From a checkpoint of a small model that answers yes/no questions on an image's attributes.
Training: soap at rate 0.0024, 17200 steps, batches of 64.
Data: trained on photos of arthropod specimens (BIOSCAN-5M), 195000 training examples.
Rows from block 3 of the image encoder of a small model that answers yes/no questions on an image's attributes, named by matrix and row number. Rows with one number belong to one neuron. Each number is 128 + 24 x the weight over its row's rms, rounded and kept within 0 to 255. All counts start at 0. Numbers have three digits each.
After each neuron's rows are labels from the 100 images, of 14976, where the neuron reaches its highest value: "responds to" is what is common among them. Only what is clearly more common there than usual is listed. The data: photos of arthropod specimens (BIOSCAN-5M).
# fc1: MLP up (encoder.blocks.3.mlp.fc1.weight, 768x192), inputs 0-191
# fc2: MLP down (encoder.blocks.3.mlp.fc2.weight, 192x768, transposed), outputs 0-191

fc1.54:111121173131103105127143086140125083139137152107139131131100098118101188167131151156113123134138122124150106105131130116151117131109113129139110137111141106143154173145116086119137126149145158129139121149098123174105104102119123104131121124123117091101116150155075140143119168120130092108097125128116147124176165159110140148142156159084108091087132144158094133108139121138084139125142122125150150116127086125116109178113143165211161145166122152127181104144168152150142129164127080104178109137140115120153151144087103131155139101131125085140117152153116133114113153117140135176
fc2.54:143119097118142139090132115117101140100135093151107126152144146139123098114113083112151085126122176123141149125124193146125162137099122121115139115148144124130084146114111133127113106126104126094148129122133156158167121111120182137166150122105144162119137118139165103131118112125098163113183128126126101096077131099137127155148131120124135161158157146136145137125152120068132137152123138132115082115130122111133128088130088093132110146126112125119071119132082154133068146078143145139071101117115144162101102137158167104114153143120165156129162063133110128153116129157091107090
responds to: order Hymenoptera

fc1.105:162169168119112104122102153076126124122123159092121130125119136139118138127102152185128099181102154145114168145131125112140121122099093115102124167111155112134111143158147109152114128110115143124155069149080161117087131117130127092091119133138120077113122145139125087140130086079113110115116139154167112144151113147086103150160108084094123141103143153124112156117128136109103153164121083153139140162160139146155125171115151110135176157136148137142123105107190145104153100106146136135140120131173107141142111131135136126168105087108112110077129157165128144121108132111149108122
fc2.105:119094161115136121104074110167109132129150130165112110121134118165108137129129135113126135108095180113087111137113146130116096153157123132137142167116127158103108135146141178097115110101132159116116163129130141144105092087127143130130105157086168088127148152172122119111087104146127129154161166143138151130120159106126088159131147138134197088145111188131097123128128177107146119172112098130130109106092098173114130137113120111159133162108142145096121117137141103116111167148167123150149098132168140130116127082137136107154125159108112143134122110192093128133098099129089120115
responds to: order Hymenoptera

fc1.337:101161153118134145107150139144086095090127117096107135155138143130144155077136139173124103104156107158096090163148126130140135160103110152125149138154155157114122143129151182098149059122142147109140095143119138105146121122124126104130115116148120102101132124159165106125149134134148130079121060164123133130089104174138130070112146104112129126116133149119133181129131127134130127118176139123135142130149155105122165100128081134127138176112152101149102167139130196147089127101142120091085091102127122123125104101131132122120126119070095117106139132156097114107117137145159113117
fc2.337:148111115110158111108096109216098119118145126077121144144119116140118139113087141128110104109097100169104101167109138158147130148143137117147102161133158148109111166131139158138139106142115116167131126125109128122136140119100104112131137127130162116128142098107098123108148118162132155122081137119108099147153142170091120119114100106119122079157138119107136111116121103102102089102125130113149143155142138117155093121154112123115157104113174150115145123129123182118191104110081141100176130117149166148139124094118099174127112142139120113152126114128168141107132046157096101088
responds to: order Diptera

fc1.360:177134162108111068109086145087160108144140156113118155113145145130095133129120162159138112171101146128124145131119155119154098107103117107107117163143149125165094140133119129117142154113126141103136115146081150116124173140132089114136080136159112097146127126134158098156143091117155111149113123132127117134141106154086110151172098096096147136128145143094116141105150148086080123153170086148125142170171123170127106163112142123152174175142146139134146111114190149086142131124124131150133112103182122134126144146096115166165088119108122110125122149122124152130111172120125103118
fc2.360:137096152123137114112091111155116114114158140194134102100141105183107139121106117133127132109121188108107131147128170157129105161162120139116154154128133156112104139151142174095115120084129157122124156140132132116116087097115170130128124158099177115112155163175142141100117115114115145132172183165166126133096146085138110144123133113131181115129106180122118125140124163119165138164122097166132095129103121133132142120126123123126100134104130139114113120156133119115110157119159111162146110120191148132148137091175125102139100142140102150119132119177083143141091094114092094119
responds to: order Hymenoptera

fc1.624:138161121079141112147158123181118119128112120103115076093096114095161169147170144114121148094112131152135087127120105109126078130133109096131121156143063103148157114154132110097129148125164138142146150126117103111123101119119158095151156166146142171105129159115128182092154136141110119117105134136154140113121146176098150100087113119155136157104106099165124120119161121134107092130130155146139113122102140127141142143120164106135093140131124138088153125092118169151118109107152147102165100113117146113146149118124091126074141121093116148098121107109121147182121112141137058113
fc2.624:162111115101066101161074157142117122151113119149149103136077154141098167130114132153095112137147096084105130148135108155115154136114053132130109158152089092163123120150147139139130094123104161111111087149137120075138112116109076073167104120148143124142145149141136115080147129144142123111156107142165143091156151140132107144143151122122130176146118151131137125082117150086138097117119163090119131102139125137125097128159077144145065163120143129110110137109132150135116118120136094165116158152150152123134129129134126174131114123133103119144109138158106115147146150124104118098
responds to: order Diptera

fc1.70:126109112121129163135124109140099106117109123089130089160120117159138109106139150119175128139166174134089146122098143122139136154117148116107117109107158107123129120141108121101131139119150116121102073111163113155135145114109136157153111142133115137135111135174127159074157111124126106152170162143111101113153147112084133137170162134072100089108122124129127107117124139170139170120154131141136150173106101142128135133100141145114151137191151112131155167120121106115116144109159113140189108133139145109125102066165110170083147134164120116077145140118141108060121108156163138143
fc2.70:141116119132128120167143110156160122167126135193140127123152142128134123128151113136108106130106155036182119135118066105102182109156142151109092088147126112120151181127129137128125121100131124146128108109144116180124118112143113126105145153123142075133126120115137137116118095107183122130119110113170145109112103144171139122161130119134130125175135128125096148152152133143087094166139082158131153131110114127115137115128072155127147143133115142133117099160133160088128101100152130079116177139117073111143103130082146135136114128151153138140163127141117134114091127097120148154
responds to: order Hemiptera

fc1.259:136130127116137098130135115180113115124095194114118103113112106153109122126158135092173157164119113122054088141135097116107130151122141128118128103093116132147166178121115122109145112139121121146121081131140107080149139123112095128082108122111177135158113137119112179143143129146177123098166134176055104103129128127113163125113089126105143122103117111139132111120129130119169129132130109137163144161107126094136118142125097139109139142167162141132162105130125155148096108078108098124182098144139129115128120114174091154121109139140115119099124134116151152098125081161101097120
fc2.259:135086098132122119136133136149155118109185133164128148139179128158117127155145099156102138118140147069173137132125087103127119133131114123067106119171136085113110147103096170104130164106122083119130125166150139133111160113114157125109117114139133077129113085079126133079117137118151131141144129127171130102107127090144158146156135140154104121148151118132088111113134134139103116139142121136134124109126116121142139122144079162128145136144109125124106114137095134114138125143183145111116201167139135115152125137127119122157106183162177162147136134120113092111080160104166162166
responds to: order Lepidoptera

fc1.727:158160119084126102146164145183134129141108113097112089108085122095161161163174124120134144096130138157155107134120119097128066142131100118125118165152088103145133095145128096104138140130149131150152173127142105106120116127114144100143151128150138150101146125109136154113163121136102120117109141146143128105135161158091135100094097120158134170093100093155110118125146115146115110164135158147123131107091163140144130166116163105120084114145123139090152122077130155152150118126141167086191116115118130133138133125112067149086123124113117146100116117131129147179122115133149064127
fc2.727:156100121092073115157079174142109129129118122163142110133073141134109173124120139143109111143137094072102140138128118172123163142102060126119117144152080093155119108142149140126122113122106154096109090152128128064137111120116077084153103122152144124135141146143123123087148120148124138121161096146164124092151154158130106151142151122125130159140116143111144134071090162096155118102115173113121135092136131135138109147149066123160076166110145127119116138103123120118117117109142104154121150159157156115123119123136112167133129119127105118121109141143096108155152146128120131081
responds to: order Diptera

fc1.734:133139092170122146154121140127156151137140108142130125082112136139115097116125142111123125117086132119179214110126142163079167108146169103153102142118113110162153104141110117153099161144136145112116150115125114154136112133137154179135138108124097133149117136104107137129105127104145125150157122106102171127189129104131103165175112139106118147145127139154106105108137132071103152129101082123103106088120089177119117126117157134136082124070128146124122126108116115118164150133112172165138152126113132106127134144121164098146131104171174172132127122100120125157107146121138170099
fc2.734:132139141135093108125111131123125094168152112104123185117133144161125123166121127059084172111131162140161122139126094163119131157138149110071157122149148128169104140117120137114196124157151134135126118154182127181075146151126142121123121104069121130147084121119130129097109140134106123180150109122119139138113141110167152110133141121151143166136111108116151128148104167168091110127159092140153113117111129121132140134125128148114137073139135112073118080115122096127135122145116128130093157169152161112139135114138125120149129148160174144101099139135168114146147178130113137144
responds to: order Coleoptera; family Throscidae

fc1.175:129149104114139100184118128178100187151131125104119115105109162123114116115145128112125145117110147152156075172116149114161128148125150122148138165130137125088084145122111119101131101120101092136096143139123116115126112101145124096173156158106077103129108131100132126141113172143118122122109133129109133141127101155120067125123109107150156112138133121174108176122162105155091154171113101111090146143147121152118134121172101138147155171137148118148166149118096207142146125141148095115162122084116108131133121149064150112098121122108132134150143114116106126148149154128142087155
fc2.175:166136135072105081130095113115175163138123122137070152078112135106118082134128130139145106101178135121138152047126130152111125124095108130109119119145145118148067140159175112141133134152099152174079118113146135094130137130113158133126125150150156134144147112143108104128143133130133131144143098122131137139137142125169098091141123132109159140170133124098127172106074137171162098120133107161112181161114126102123123111128143124116107127114130170081146094121139094117139154165130135142132123179142113118171142132091142138113105140136166098131107139108119101149100108113104121144
responds to: order Hymenoptera

fc1.72:132118102081141189132154125119119144075125178159090132162140113137144117103104114145180124148144138138110186102116105156132122155134114124094137128106116118124097117145128088141119135065115128091098131126116132084141101121084141150133135107107120154094129124134177124112117146135136117131170112153135103135152136152061126125141131115117119135171126134117126158087147157140100115137119105131151145161112126097114154132126155107087080147162147062132090151178141118134111104109090101096113134133140156139104145073135136145097142134122116129140147134113109135149108087184141100143
fc2.72:120102189124106176112127143148147118153143123146135119155154121105120101118130108138080131134133130113147111139129146113132173145113127131143102154138148131119122106104169157143120067119147124140116135120092123136143126163136143112149094171188158134160136165132120114172147125129096149173091132111122147136142117146111112139101144123163127099107142098118114149164121096139200148132131094178110094112122110156148103126167130150124162086100085137123173144113153140118113109158153120134118110111137060154147107137122082137163111164148120093129075145100156157090114123157107143151
responds to: order Hymenoptera

fc1.382:145129105105152106166161114154068121112125128099121083111095124108144152126169153116122144114130138165134082153124112144141085140152114108106126130154081140166153113183123094080127131140162138118127141137081110139150112121147134107162154155164118149129132150121109182095136121134121133104115129121138102117157142182087139094098111143152136195135105127108081117126172119109139112097153154111134114140113138133129140158136126118150097120135142128082119088112129175185111105115144138117146086116107150125136152146144132080111127106132110138121117150081124136165145109117129058129
fc2.382:151140110126088141152100138128130121156129142147144121125105155120094189130103168131132107140143128102086133126160113141088159108119077113161079158098097098166100120141161139165125095135136150129118114141130114100129108132095102081163108165121147127138102145110150091098149129128144116128138106127159125104128132098129163136143117097100126162147114134129137126085156143091119079106133144086109128153129088136118105097139108147133082187148127138115130110112117162139134125128094095174106177150143143121119131126142091211116084092132112097150134129149144142150134145100094114102
responds to: order Diptera

fc1.66:160098127135181098120143117086114123117123139148123141191149090137139135140081099147125152131143123144147191156128084142125093105123133093128159135152141109158166116141130141133108093135147148154123103150134139105140127152142166137147135124143143120140131097079122152123148127123110111139116140175087128142151127122083118115125134130189130132110152106119109134096135118100115139122097103169108163113139095147159158183159128112074126110107085112143159113129177124137182107116142169169132149129170126166135149176151141129168166138078118113085129141124141120124130138134132166116
fc2.66:136111150167135130147068166112124209136121120161125129125097127114118123157129162117150146131111147152117133116155153126127169145123184164122158150142124156133135109135094150099140116146123147110150125113104147168140107109140137181139126125120138127102120174171136120158112109139112122089129094121154141190140123130134124141130148145088172104144139188133113174164127152143157159150107114114136117103102084129169104129067085099133127135156119132126094115096114096128101110105143121106134118103141165098152110093106153117133138114146154128167175110180138123125136135111110099101
responds to: order Coleoptera

fc1.374:150089109141106131128134105146076128167116172108138118145090117130129143168162133137100183140138130136099078119152131115107126149111115117116133072100084130129143139152118106110130150141108109136145085129157139109140127098111131113139125183140115132171140122142114157127151131167156118115187166151112116081120132163067168109135136166135141108129106087146146145127123132129127130115155143116176132162093128137145155089111099148166133145189111112120152131104108111139086092115146096079135093159134132113093164110140105155114178136134120134152135118135094095119173111119140114141
fc2.374:137096136132122129102138174139127095190128111187115150155147160140109120119160118153113132116112141074146144092091126124119111158128144128120161100131116088115091117101130116121123156115153138118105162122130107107137097118104153095123108137112130075158115162091138138088111122131146093110125121122143148094136153096132142159147155145116131189093128152179120110125128065152121131144123099152130178143178117145141145137104095163107131132124118101118117084117152150174119116128166125125094169138141147088120147138142126115143090148134159160148131108176128074130094121135149177134
responds to: order Hemiptera

fc1.539:130106106104144092128157096170123112124129162122115110098128088165134139143148153131120142169111137123076102157141139119120143168158102153111141114101078138147205172115138141120116084115116093157148073118152090092119145120084088124092105117157137110165135157115143140096162125161153090117144151162089138107154121114087134095100106130143141105115153107130091088150110128152136118135153126118133171169153125143140112101122116148147129168140166120094138100134130132115146090105127108108147136146137127103148095136160109127124159143118111103121152182127124145107150124160129101090
fc2.539:140077114111146132108104162147139126100164148160116166155156132161140114139150106166124133129148168091151120058131111143107102126138136098068124115162117088135089147110108117096116152113135094109132161155128129109140143130129136123102106092113154084139096123122148118097113136096151136121137131125134125115101137113121169136122142144128121146107135070143098125071146114161102184136125113180142146072138131159133171119117092147116139121133107126122112122125121132123119124155142119105083179153127154115129144143085145116132110167155175144110118102137175115125070146119138156183
responds to: order Lepidoptera

fc1.679:138116133103140114156112102169073117151136153108139098144126176103115103105151164122116140145124143160150081178134130134162145143149141108124097143141124141110141181126128149126112114104136122173136106157121125119135095102142104101136151139096100137132146129126147132120105158140133117131109097136099140149119092186109068089100147104137148103123156117151135165147118078134112150120164136110117147121127153116184143137154128159124144170140198153134171123111089189168148143098152135105154166108135107146109141087103111101092142123116083108137132146143137091117135151118150107144
fc2.679:173132129123136059130098125114165123140101133120061148108125131118108071177178136124162101111151147167131092083138106150122079146116109161112099153135148129172083118148137121127152118136120121180147129128139123080128131154123135129151129137140164135142112138127123088108153123095154138149139123129108150134121183089111112107132109150147106178103133134121150144103107100159150102117103099142121129136104147175106179128132144119100098153106129128104121133118148096139141128205152116134097140182125130132136152160094112117108104131136165140079111122143146141153126153135124129135
responds to: order Diptera

fc1.305:147110144128169097140128108154127148119140159146129148125136121134142099131133155121133142153121118133135142125115105146115103120123140137110142132125082054088125109176142127115121091110088101138135106112133070043128166130099122110147078134116122130150125117134128091094154132169182107156116155127126127120148127111181132102130124115102119165138131108177101157176161118168104108172128123155134150130140162158147137118185128143157141116137153152127138129133126133115083127120125097095148112131137119120148120178063148113100127079138110119136123142131160148071094122098127138144
fc2.305:111134094099172137125112116078143158118106104124158154100152138090132099128133121132134139130116075132136128143103084171148107133125121129134116118072144113112142095135088114136110157140129077139129142117089122070115177094137117136123153104111097151126119113143165089111123134190169141133162132133119086116122105106223124122146141109132136134082126110146171132136148110137139144129124146096143072142156185111152123146141148103134129128147110089124128101139130084122131170184135156147140132097116162103096137114107114130128131097109094108150120101113137141109132132121141106110
responds to: order Coleoptera

fc1.194:134161125091151103158154128159122113142113147096128086111094118091158156158163126121131155097128160125132080125119138093125070134115126115122133169127066093136163105164128123110128127114156153158154136138147097115123097140105151093147138157157164158094143139129148179110180133143112118126117144141153127112113159157087156109068101129140133130091121082166128111111147121150118096157124163159143129110068163117139125143116146103121100135138131137099149130100132149151146125132154151092179122110130152108139133114106076135096139116084114144090116111128134141162125099142137085123
fc2.194:150115133100060100154068150147111124133130116155161115141098130144116171127107126170099115144143116062103162144131099146117131143105047135103130130147075094143122118137136133104134115100102152114097092130144120043137112110112078083152105098156143135141162137113128144085146128146125117105165111140162136084157163168135102147147171130137120158139120127113138129102096149110151112109124162113125146107139132134150116133149095132158085162103145143130116143111134106136110119094137113143123141156153142112138141141149121150132137135121092120140131155143084102157145128142119109092
responds to: order Diptera

fc1.733:164124105131141112130129156185119153130103119134129140116098179091130156185138120126117165097109133156130141161076128104117109164137127117111132140125104122168088091136133113124136139132169139112124154142139152108128143129093101085087138153151137120133147130077126150075167084092114141145096136148144168132172142137083130120149123142142149159108118118145091117140140115129129106119122149169110136135098165147113103152172129139133104129097122150098102099084126182168157094079150131096173120128123143134124119146125105164114079094150127150149081125108146126119119098110114096133
fc2.733:154113106062145123128100131094130134150137163153104159136115167139129148142148151110145092161176116111139120091128146152127165124122101111100122137141116129137082134126132119156129137103134157133127157170081122077142122134163147121149179152165114139129124160169153086129137113126125124107134135116135101122139118157054159123122136088133148143159159101139121160049115151128138131148096136124127098108131103131131142140176138127118114152156120152131134113129117094097122098115129119120123150155136117121130068145097112147101105112133145082119073104106117142144158146098125186073
responds to: order Diptera

fc1.178:154141131146130110115134062123130114144139134121144120129111097105080165132146090078123155129100134135129113161113144122119109098139145134152141133096073107127181162155112163110152170081149133121133129149165108121123117119083165110103058098140174157112155137101117154146089140150183131130105151101141131130184107165114122097165107106164157125138100114131143143141138149106136096145128103152132157125107093112122117097126101136125090142132142156089126107114160169144115124128160119119128129118126116107122126154143142124116164145127146185109114113123123170098084129122082093145
fc2.178:146123153159139117166138115156173169162119137164124147152126151127143072145114145138095148148099126158130106130121138113155107104121161120095147106170157122075128105128146135125138096136086147131121114117130134129126128125126109105146132132087119096110128126149115103138176132175125114159116171168109147147152124103082124140131122119076107134117127111149098125141152135142129154124111159105147146142139165212092125108165133100139187119147112128137151119148140146127130077153098097158132124103098134130154172127125095121143076096093114114193138157112134126132168176142137124150
responds to: order Hemiptera; order Lepidoptera

fc1.333:113145127100162110166158096145095113124110163098137083138116120082151161142170136128126144099123154125129073145130129114123099133137127126127133155125053130149166125158121114116128128117170141160144143131131090118133111144123152088151142181165148152117142150150139177107182141125116121111122111138157135132111142187096160093085125122131131121101126087167150114120175123148136099119134166144160137129081166119123147130117150093138116143112142149099148135117114175177106119119143127096156087111122127107135154112098096112087148125084120133101120111111127133168124105144108078128
fc2.333:146134129120066098153066148153107119137144120145170113139105139149104174130097133170103123160151117081088147140144101130117127139109041127127123137131075093156118120132139132113136097096120148122092100143139113035136102105100067077161124105154140131144161152102150138082138125137136105102149113138161142099158152150121124153138161122122123159157132120119139126093119129114126092105127162110123131116142113149140105124148100148152083161116148149120113139099121136154123120089121102135114151144157147106130144143146106168138131127115093112143130141140096111138136114140104111102
responds to: order Diptera

fc1.212:138119116157085109157122090152146124177136140108130144102102122117138160148147133072168162110094116116088091119123141128136130113163158116140141117113087101141205143156108117136098152092133138128132082106146119121152132103079159101119106157094151110125116142113095190078093164173134154128116203133161135105160132105104130116155117147150151126106132137153142105132136094109149108122089100116141158151161112136140136106143147116152121116130154156104161122120123083093129102103123121131181118111129138148097145114140112151088171125137119112138138143127107123129118114108111094145
fc2.212:170126118195171165124124135147133135163137144177115141174125128121137120106124157101125119125104141139117099155098133090088123091110161144148151098150144115051111124126112142126128142087127112148133135146140132105138088092111130129126099139069137107067128130138139126150205131160126111125083129147124138138160115088121135130114111128097121146109105103135108118112146106154128126106136144143141159158102156168123109127151145138144155135128118126116132137155167176130101047131119121125130110099114129141188152132122070118146103111106126136168128108097159132096132111129105129147
responds to: order Hemiptera

fc1.320:156112106123136121144128125088097110122164098114170153124131103146164161108158174128117138145110144136150143109148145198107104123137153124154163133125101152165088115128109157135073179110123138159128115168146178166129125157125132108113116126123098115164161125146155130103094088121161131138109121119112149135173147091133096100158128094162133117134128123132120114140118099128151101128133116139124150142118117150126116142121147127119148096106131101128142140091146122172224120080146164111126135167151163119135169150170142108158133130148124154105131113117106132126141188081124131107
fc2.320:129135131141141124103114151136118151137137172182117110131132194127149088152120159130117161098098145118096141113130135135105155186145154105105127110105153145133121135140131118117142169123116172179117113135119140113150139154096112108148112149128163186112122156087138121119130080141103122109177104121133127185117111129105112097121114125102120148137174161114088146132119145129122137164093126133126091105108135116159134121160100102123112112078122131110121135158098104142084067113102131156106141145152106140159136092145125131095131178168146136112178163183129109167106116119119143144
responds to: order Coleoptera; family Throscidae

fc1.190:144141108114109101113137120187110144131128172112143121102121087132104126117143142116168152176125105134086103155137099113118120168140117122146153084096119143140159179131088096105157116126107101153117077124140095077121149155130085134108105132133193142151141119121108170156128154171174129099167171139068092118116162144111124116124087135137167102126134119110124104130125138139152138092129127129152148139119133107131118131139099150116110131158177149139169126116090146127088108085098114132191100134132112110133095151163118150127120130150126131130122133114158150106120100152127094144
fc2.190:129084087127128106131121144124149106080183149133115147131144105147132121156130100136119136116128146095170126108122086122118113133127094131072093139156147087126109124078076160095111160118115074102129113164131145125095127110127139127096100085113138074123115091084101135079118138108142128158134119128157124114118118082140165134156117129138103121121130123145094107099135117140105123134122125137127114090118114119125142146153100151128114127144098109129093094125093125097142137148178128118113206149131152116136119122117112114148100165169173154124124117121125084097074154105174154142
responds to: order Lepidoptera

fc1.321:140090162117172105080122108126085099114158168140140103122132130141154122103139130132141085125161120145090143085147108139138083090137140147137125147154135134124123148134151147144111133127110142171123120136113120117146161156132141099186098121164127109128137121114169108142139115127104157111128120163127110128119094196081101145131090101127109119140142171112101166125118133149105091149126098115092137170149128122165138146100098119118141165121152142184144142107183166173135124092134090112139155121176138114148137113134150126141133145094128118109112141125104110083124180118188100148
fc2.321:113128146136127107114122122102129145160118113181125106112150113083136120147109134110140147096122171079131111084145161095139085134117086107140137102109119147130139086148116131120107145092148138143143135127121134135112082125130171127108098183119130165145118132135116109130113104095137093162171153106116134115089134091118090162145132138153136115113153164151128136162136146173192153156117139153108123125074118162145187094134148113104133128118079146144118136099152111141073149140152093180139094126143126139145130145160142099108073127129140139110120155166100134157111113159095120141
responds to: order Hymenoptera

fc1.187:141103141133153141128113098132122126124118114111110149164157108126108118174125128159155143172152153159140196094122103166141131117106111138124130126124132126126158134145133105092120130176096131097119099126151140148141116103144167158124116107132127095126109141143094125091118141134152099136125139107107107139134169124078125194131136195130115112139093157125102168074135139091087167105080146142138150123115130130150131188115153145129154126150065124095101099084151122158179138138139137097148148159124170113144124147150125086147173135121153124137142133142151120123108139111117142174
fc2.187:153140111172150157095166141086125163153119096164128152126082152122135093122111119136134092125129119167131127085121123124125141135133110133122165158120146154138109102152117147150097110104105119098119100148138141146157155129133146138163179167142107166120102165150149111152114101110106127116195113124122127163109108085106111090087127107115112151126147186165114151164119153127162132129123088158129112102104148108168101085106105104084104096087137126146118131149156093191098107127125098132135108128163096154138123116137147139119135137156143116122171135163149129137143114150096126089
responds to: order Coleoptera

fc1.381:130116138152140142147117105139058124115106110125129144156127156096131160102120116091144176144100173157151128137101103161183101147136155139122126136138112101114109162148121129122093157086135120173091163112152102144186109105109119164154165117104126129130130112086149116103125096094114102136137108122110113091138123158117091158117143109118113108141099146132165144126131157136114109106131139113106164115110134118139129121124119154097104155155114082119100126110105141165156111129124101082157180149152105118091156121105105140099189094149103141120129121094153077140148153158125086106
fc2.381:123117119158122143113133137080206073149118089166142128145153106140101103119138103148157091109128106096100146127133148118114144115139162138144114112124142172116132103146116102138174117133140146101164122126111139086138157158080132104154127158176154151150143115123092090118170127162129137141158140117176132153110136108116141158136124177132126163110123160113123159140108130113158119136151137143122118156100113159121139148128083139093135145106107149148148091127109110146099127123140084137074050140116136145157109154123160128156098140147104095142091112159163146137132082120145117114
responds to: order Hymenoptera

fc1.139:105111108109167085139142095169136108143141166129099122052146095150159160118165140120119141147119154109089079151149151132121130138169127130125118123125056149156207179126135151111102092113096114161145076126156102127122153135095114108095092149128154110149145148136139131099167135169161115099108169148095146121139124121094107083105112135174140111098159129120098099146119127132165098132138117135119153142164127125129113123147131131152123139126169117091121113144128125114125121100130114115145147141130117086139108129150107135119151141111108103123135180140147124128131160157118087125
fc2.139:156088126130156119112120166140143109111175153167104161160138140160146095132151130177115135130143169124173108064140121138098099138133138098075156127162141093131094133113107112116109146111137095129132152152115124120149138141114130121125134110092138082095070115119157117103140123102109129108107134140125116127100144127089184142138132130105137139105133077149098122068153123143123183125129139176123156092109130175129164105124132146125129130135117131125122125147128134112131103154136105110086158150117151131127147136107122115129115179176170152104116130134184140121066133116131160172
responds to: order Lepidoptera