{"encoder_layers": 8, "epochs": 5.6, "final_lr_fraction": 0.05}
Rows from block 5 of the image encoder of a small model that answers yes/no questions on an image's attributes, named by matrix and row number. Rows with one number belong to one neuron. Each number is 500 + 40 x the weight over its row's rms, rounded and kept within 0 to 999. All counts start at 0. Numbers have three digits each.
Before each neuron's rows are labels from the 100 images, of 14976, where the neuron reaches its highest value: "top examples" is what is common among them. Only what is clearly more common there than usual is listed. The data: photos of arthropod specimens (BIOSCAN-5M).
# fc1: MLP up (encoder.blocks.5.mlp.fc1.weight, 768x192), inputs 0-191
# fc2: MLP down (encoder.blocks.5.mlp.fc2.weight, 192x768, transposed), outputs 0-191

top examples: order Coleoptera
fc1.384:549443511496463490484517505467369440454460507528518475518496505479526471506535489582500516483526552465495561434454517548530490471550506509549481454505530569475517540498493544491454510460500542473515495538512485519518448559486457411496460485541525464521511545527432520526583457516536497495564535498504465458497595480432514536470479503439515498444474512478537443465504548523504527538540540573494423455425525521517482512569437570532494430543496461480475485477548504510502548472486500548507496556508563551514558525548405479481470550588420511501474519609454436448446496495538546528
fc2.384:527466490507486497523486556488644543521540486561546497473504514421491439523492528558513447456468504466505499482511501460483516551473499525502515480482433538457483491553455444519552462382444489509518553494535547515492439520473541509552537495446512517528463541537463498471456538470491465442461437544528484473471493476481507448539563539484479492551461508401564549562534492547517457508495460488484548526442484516496515478510541480507413517512585515459457515527533421460574472507546493517554572503472446519514484405495487537505444443548520539503467463470471446575534504502426596539

top examples: order Lepidoptera
fc1.229:514502544454489416480449435500469486495508539520534422483499544428545520568466508513483546486507550507506474514415550424515420510466475565481483516495399429446525476523517564465514490436549490539581516473551512453461478522439514462533476539540495516457554526532525531515586479504477487460492492533490481468427466488461530481381503519483540491426504457566456426499513499489538533526449559501496535514449611499499445500503486467484477488557511461547499504484509421507517446535517548449562488503498544411491477563454392522515536473509490513455505479543519475519524460529558507494
fc2.229:529500537485432509526484534502482507513496484533561517545504448517492481484471519595490518455516553395508554523492435539468506532469431543476534467517446487476470493518521496459523516403463533493463444497543464390507479522461438466519463446580517526488564503447470567471536479485458517510548492456527536486530584565482484507533520460523522495490472429384497558506471554571549476507467528512512546472495513508543498594534534527483487526466552587508483512499514433438499468430513493497474556531553461500496548495523498440514547516442465470452511607490425456529506444568516456499

top examples: order Coleoptera
fc1.11:498451536545495473521573554461479462494565523501466472521540472472537565457469453537427510525526495506513484502475469525477458391533491450555543516519484520507502504500523505552509464455554522570481547518537492472597472589465489520554478489511492599474504478419501491540497521453538481575528480525443438479565458480432479497542478436467495528466517441479464559432484396524480511464532525527506488497451457469505544517535577522461496490469527520508555524498495475507579542465429589526451632483468477546525516545507517541519516499519418499531540527513510543447532471524475555552
fc2.11:507589566547483563486529548498509543488492474453576500488589463434510443526475526509514499480457537537443573543512460450494570585520543558456507504541514514516527483422462493458436540490502536448593512477436493533510474492521556549562489495506467455525464528570446449507506430487460474475536451469501515541475504513482537523496527521511489448451448492442543497580505502542571492465418484548495435472481494501444472491488462498481461459466557513459473523520497459479546461428496560485525472410488499586503466477518499443560553443521463528440487477479480478537428537491521459415

top examples: order Coleoptera
fc1.457:514498526530547533506513501471531480536543490461543411503460450504479477537530506527509569539510479517450497497564525502449465433421482478463539589487507472504493515490499497548482571474537598516469427542537500460445482544518580522554482544475526439504550578515500469521418517458526495462417506453458518539494490436520467504466514505540502508515575466525482483418520559517530467417421501393498490537512445519471511591454516489514483573447556429503511452469477560456559481534579489501460499542498493456513472512436514424508490467545481496457482556480509499507409471523533536464
fc2.457:470594551526456453500562511524518517472520512523482453489541562447589489463418489524447482489576527500483514580430405521502485578541526514443481477542441512555551472525525498507539456448523564542448468554505524556480442530543480531551477535460500475495483512518514517539577471523478451471496476484513503472549497524439551478504489471505490494531482565453511537496552469512518440511546510550527515438484563540502498503520555554496490484438573513415500476426567449518462486473431547500445550458495498543535647493483472543542451489501473493483436555460465468484486552490518465503

top examples: order Hemiptera
fc1.533:484473566515503518433548570541441450468489534528495446586439444475482508474489493486503500533468516533465503565454460498528473530483502557425505520515584555500439537531496564469527458436539464532533454502524474514513489528520455457385501501496517528535526499501426512469596484472501491588467504496514457527451503527478519558501434434469483512567480516555475453458473603553504418536546503603537501541540507554569499505490543525508529461516501533460511481501521554507460495530535507532584499467523551482522499476437446557471448469574544538505543529494585494451524501529479559484
fc2.533:499505419518481552503490548450475449503524498470538493542511486564506527513545520499484507533509453463565509456502456443479543447578464536370484463486475458622482428505475498488454501520441537526527586506485502549522500450538529483517543492498558513539446557489545441515555532498441527494541511467443554525457565496505535461514557518492437578467518490525511595453481497477527496493482477451489442429455552435462482588509465543466526476511483535461514468546457449445516489508534454539458493498402479488485459506488496542521496504518538499413493498439587493544421520497549490459

top examples: order Lepidoptera
fc1.684:446452627496525526564486464470519511538466600428490483512466463469508506476515524536522550509464487494444508498582552564477495482521481504443520489447502456475531556448447461437528485487548475542568469510505492524486460493506464474503433538495529507516448550525524484467477528405553462479464517456494523525518485447493588484428494535487521464501538477547418505511511509471495504357521494455516578574496539442528486465544530451485526465461546474478431510508485575416587460496502497494516521524479596460549494463446484496483517452469510469454521603508531486524484472510534494512
fc2.684:450539528561521521464484499498512541479466478554525483582520505446503496531440534486488478475582494423522538476415441466426467525511524490519504593495422562501546501536475457526478532408441505549502541479533532424414460507495518491482451513435514504510504497489507493472592483474493437447489460531535607461542483535440532509516508507461540535538485514463576420563453450521502464554464512572473515486420525600460515441503496485521484516469544499511520453437529489506500495528440537551499575480449474479528492470498563504535452506478542520468454435477474437489481443493529547525

top examples: order Lepidoptera
fc1.516:490475490524579434479514506565484517535484502528471550531494447484519454512515493465425559532536477518497502483450449465459438515528540515440492483487429459517502557557526460441500473466446460566513546488523424392525532481431468492514431475522458480560495517517529448452575533569576483553542537484499532534511546449573485494503459468429504492490482500559496530539543483567437493532514472608478526532498533588489535477548497536511511471513466571482519495525498548480451479515470454570561471537481503468577573544364493480495489479507459470534504505486549517426523483478493484519
fc2.516:514479454461511527476473452468478495449489476504521596448488538460457470471528438507501514484497428463511479543461447556526470499473511509504488485456587479427501471525436480539501539505527414539493486492428503459459580441464507516470525493465510554477498488491540427497478555557564507471527555483452428476459479471655510464525504485506463483446487479577554545497531515514542534484511535431504413461549565496602515522525562440514491513579443453492516498528503477520568560567484521503500456517478577440471485475468467512539521525516461478480489445494557516461521512547546442458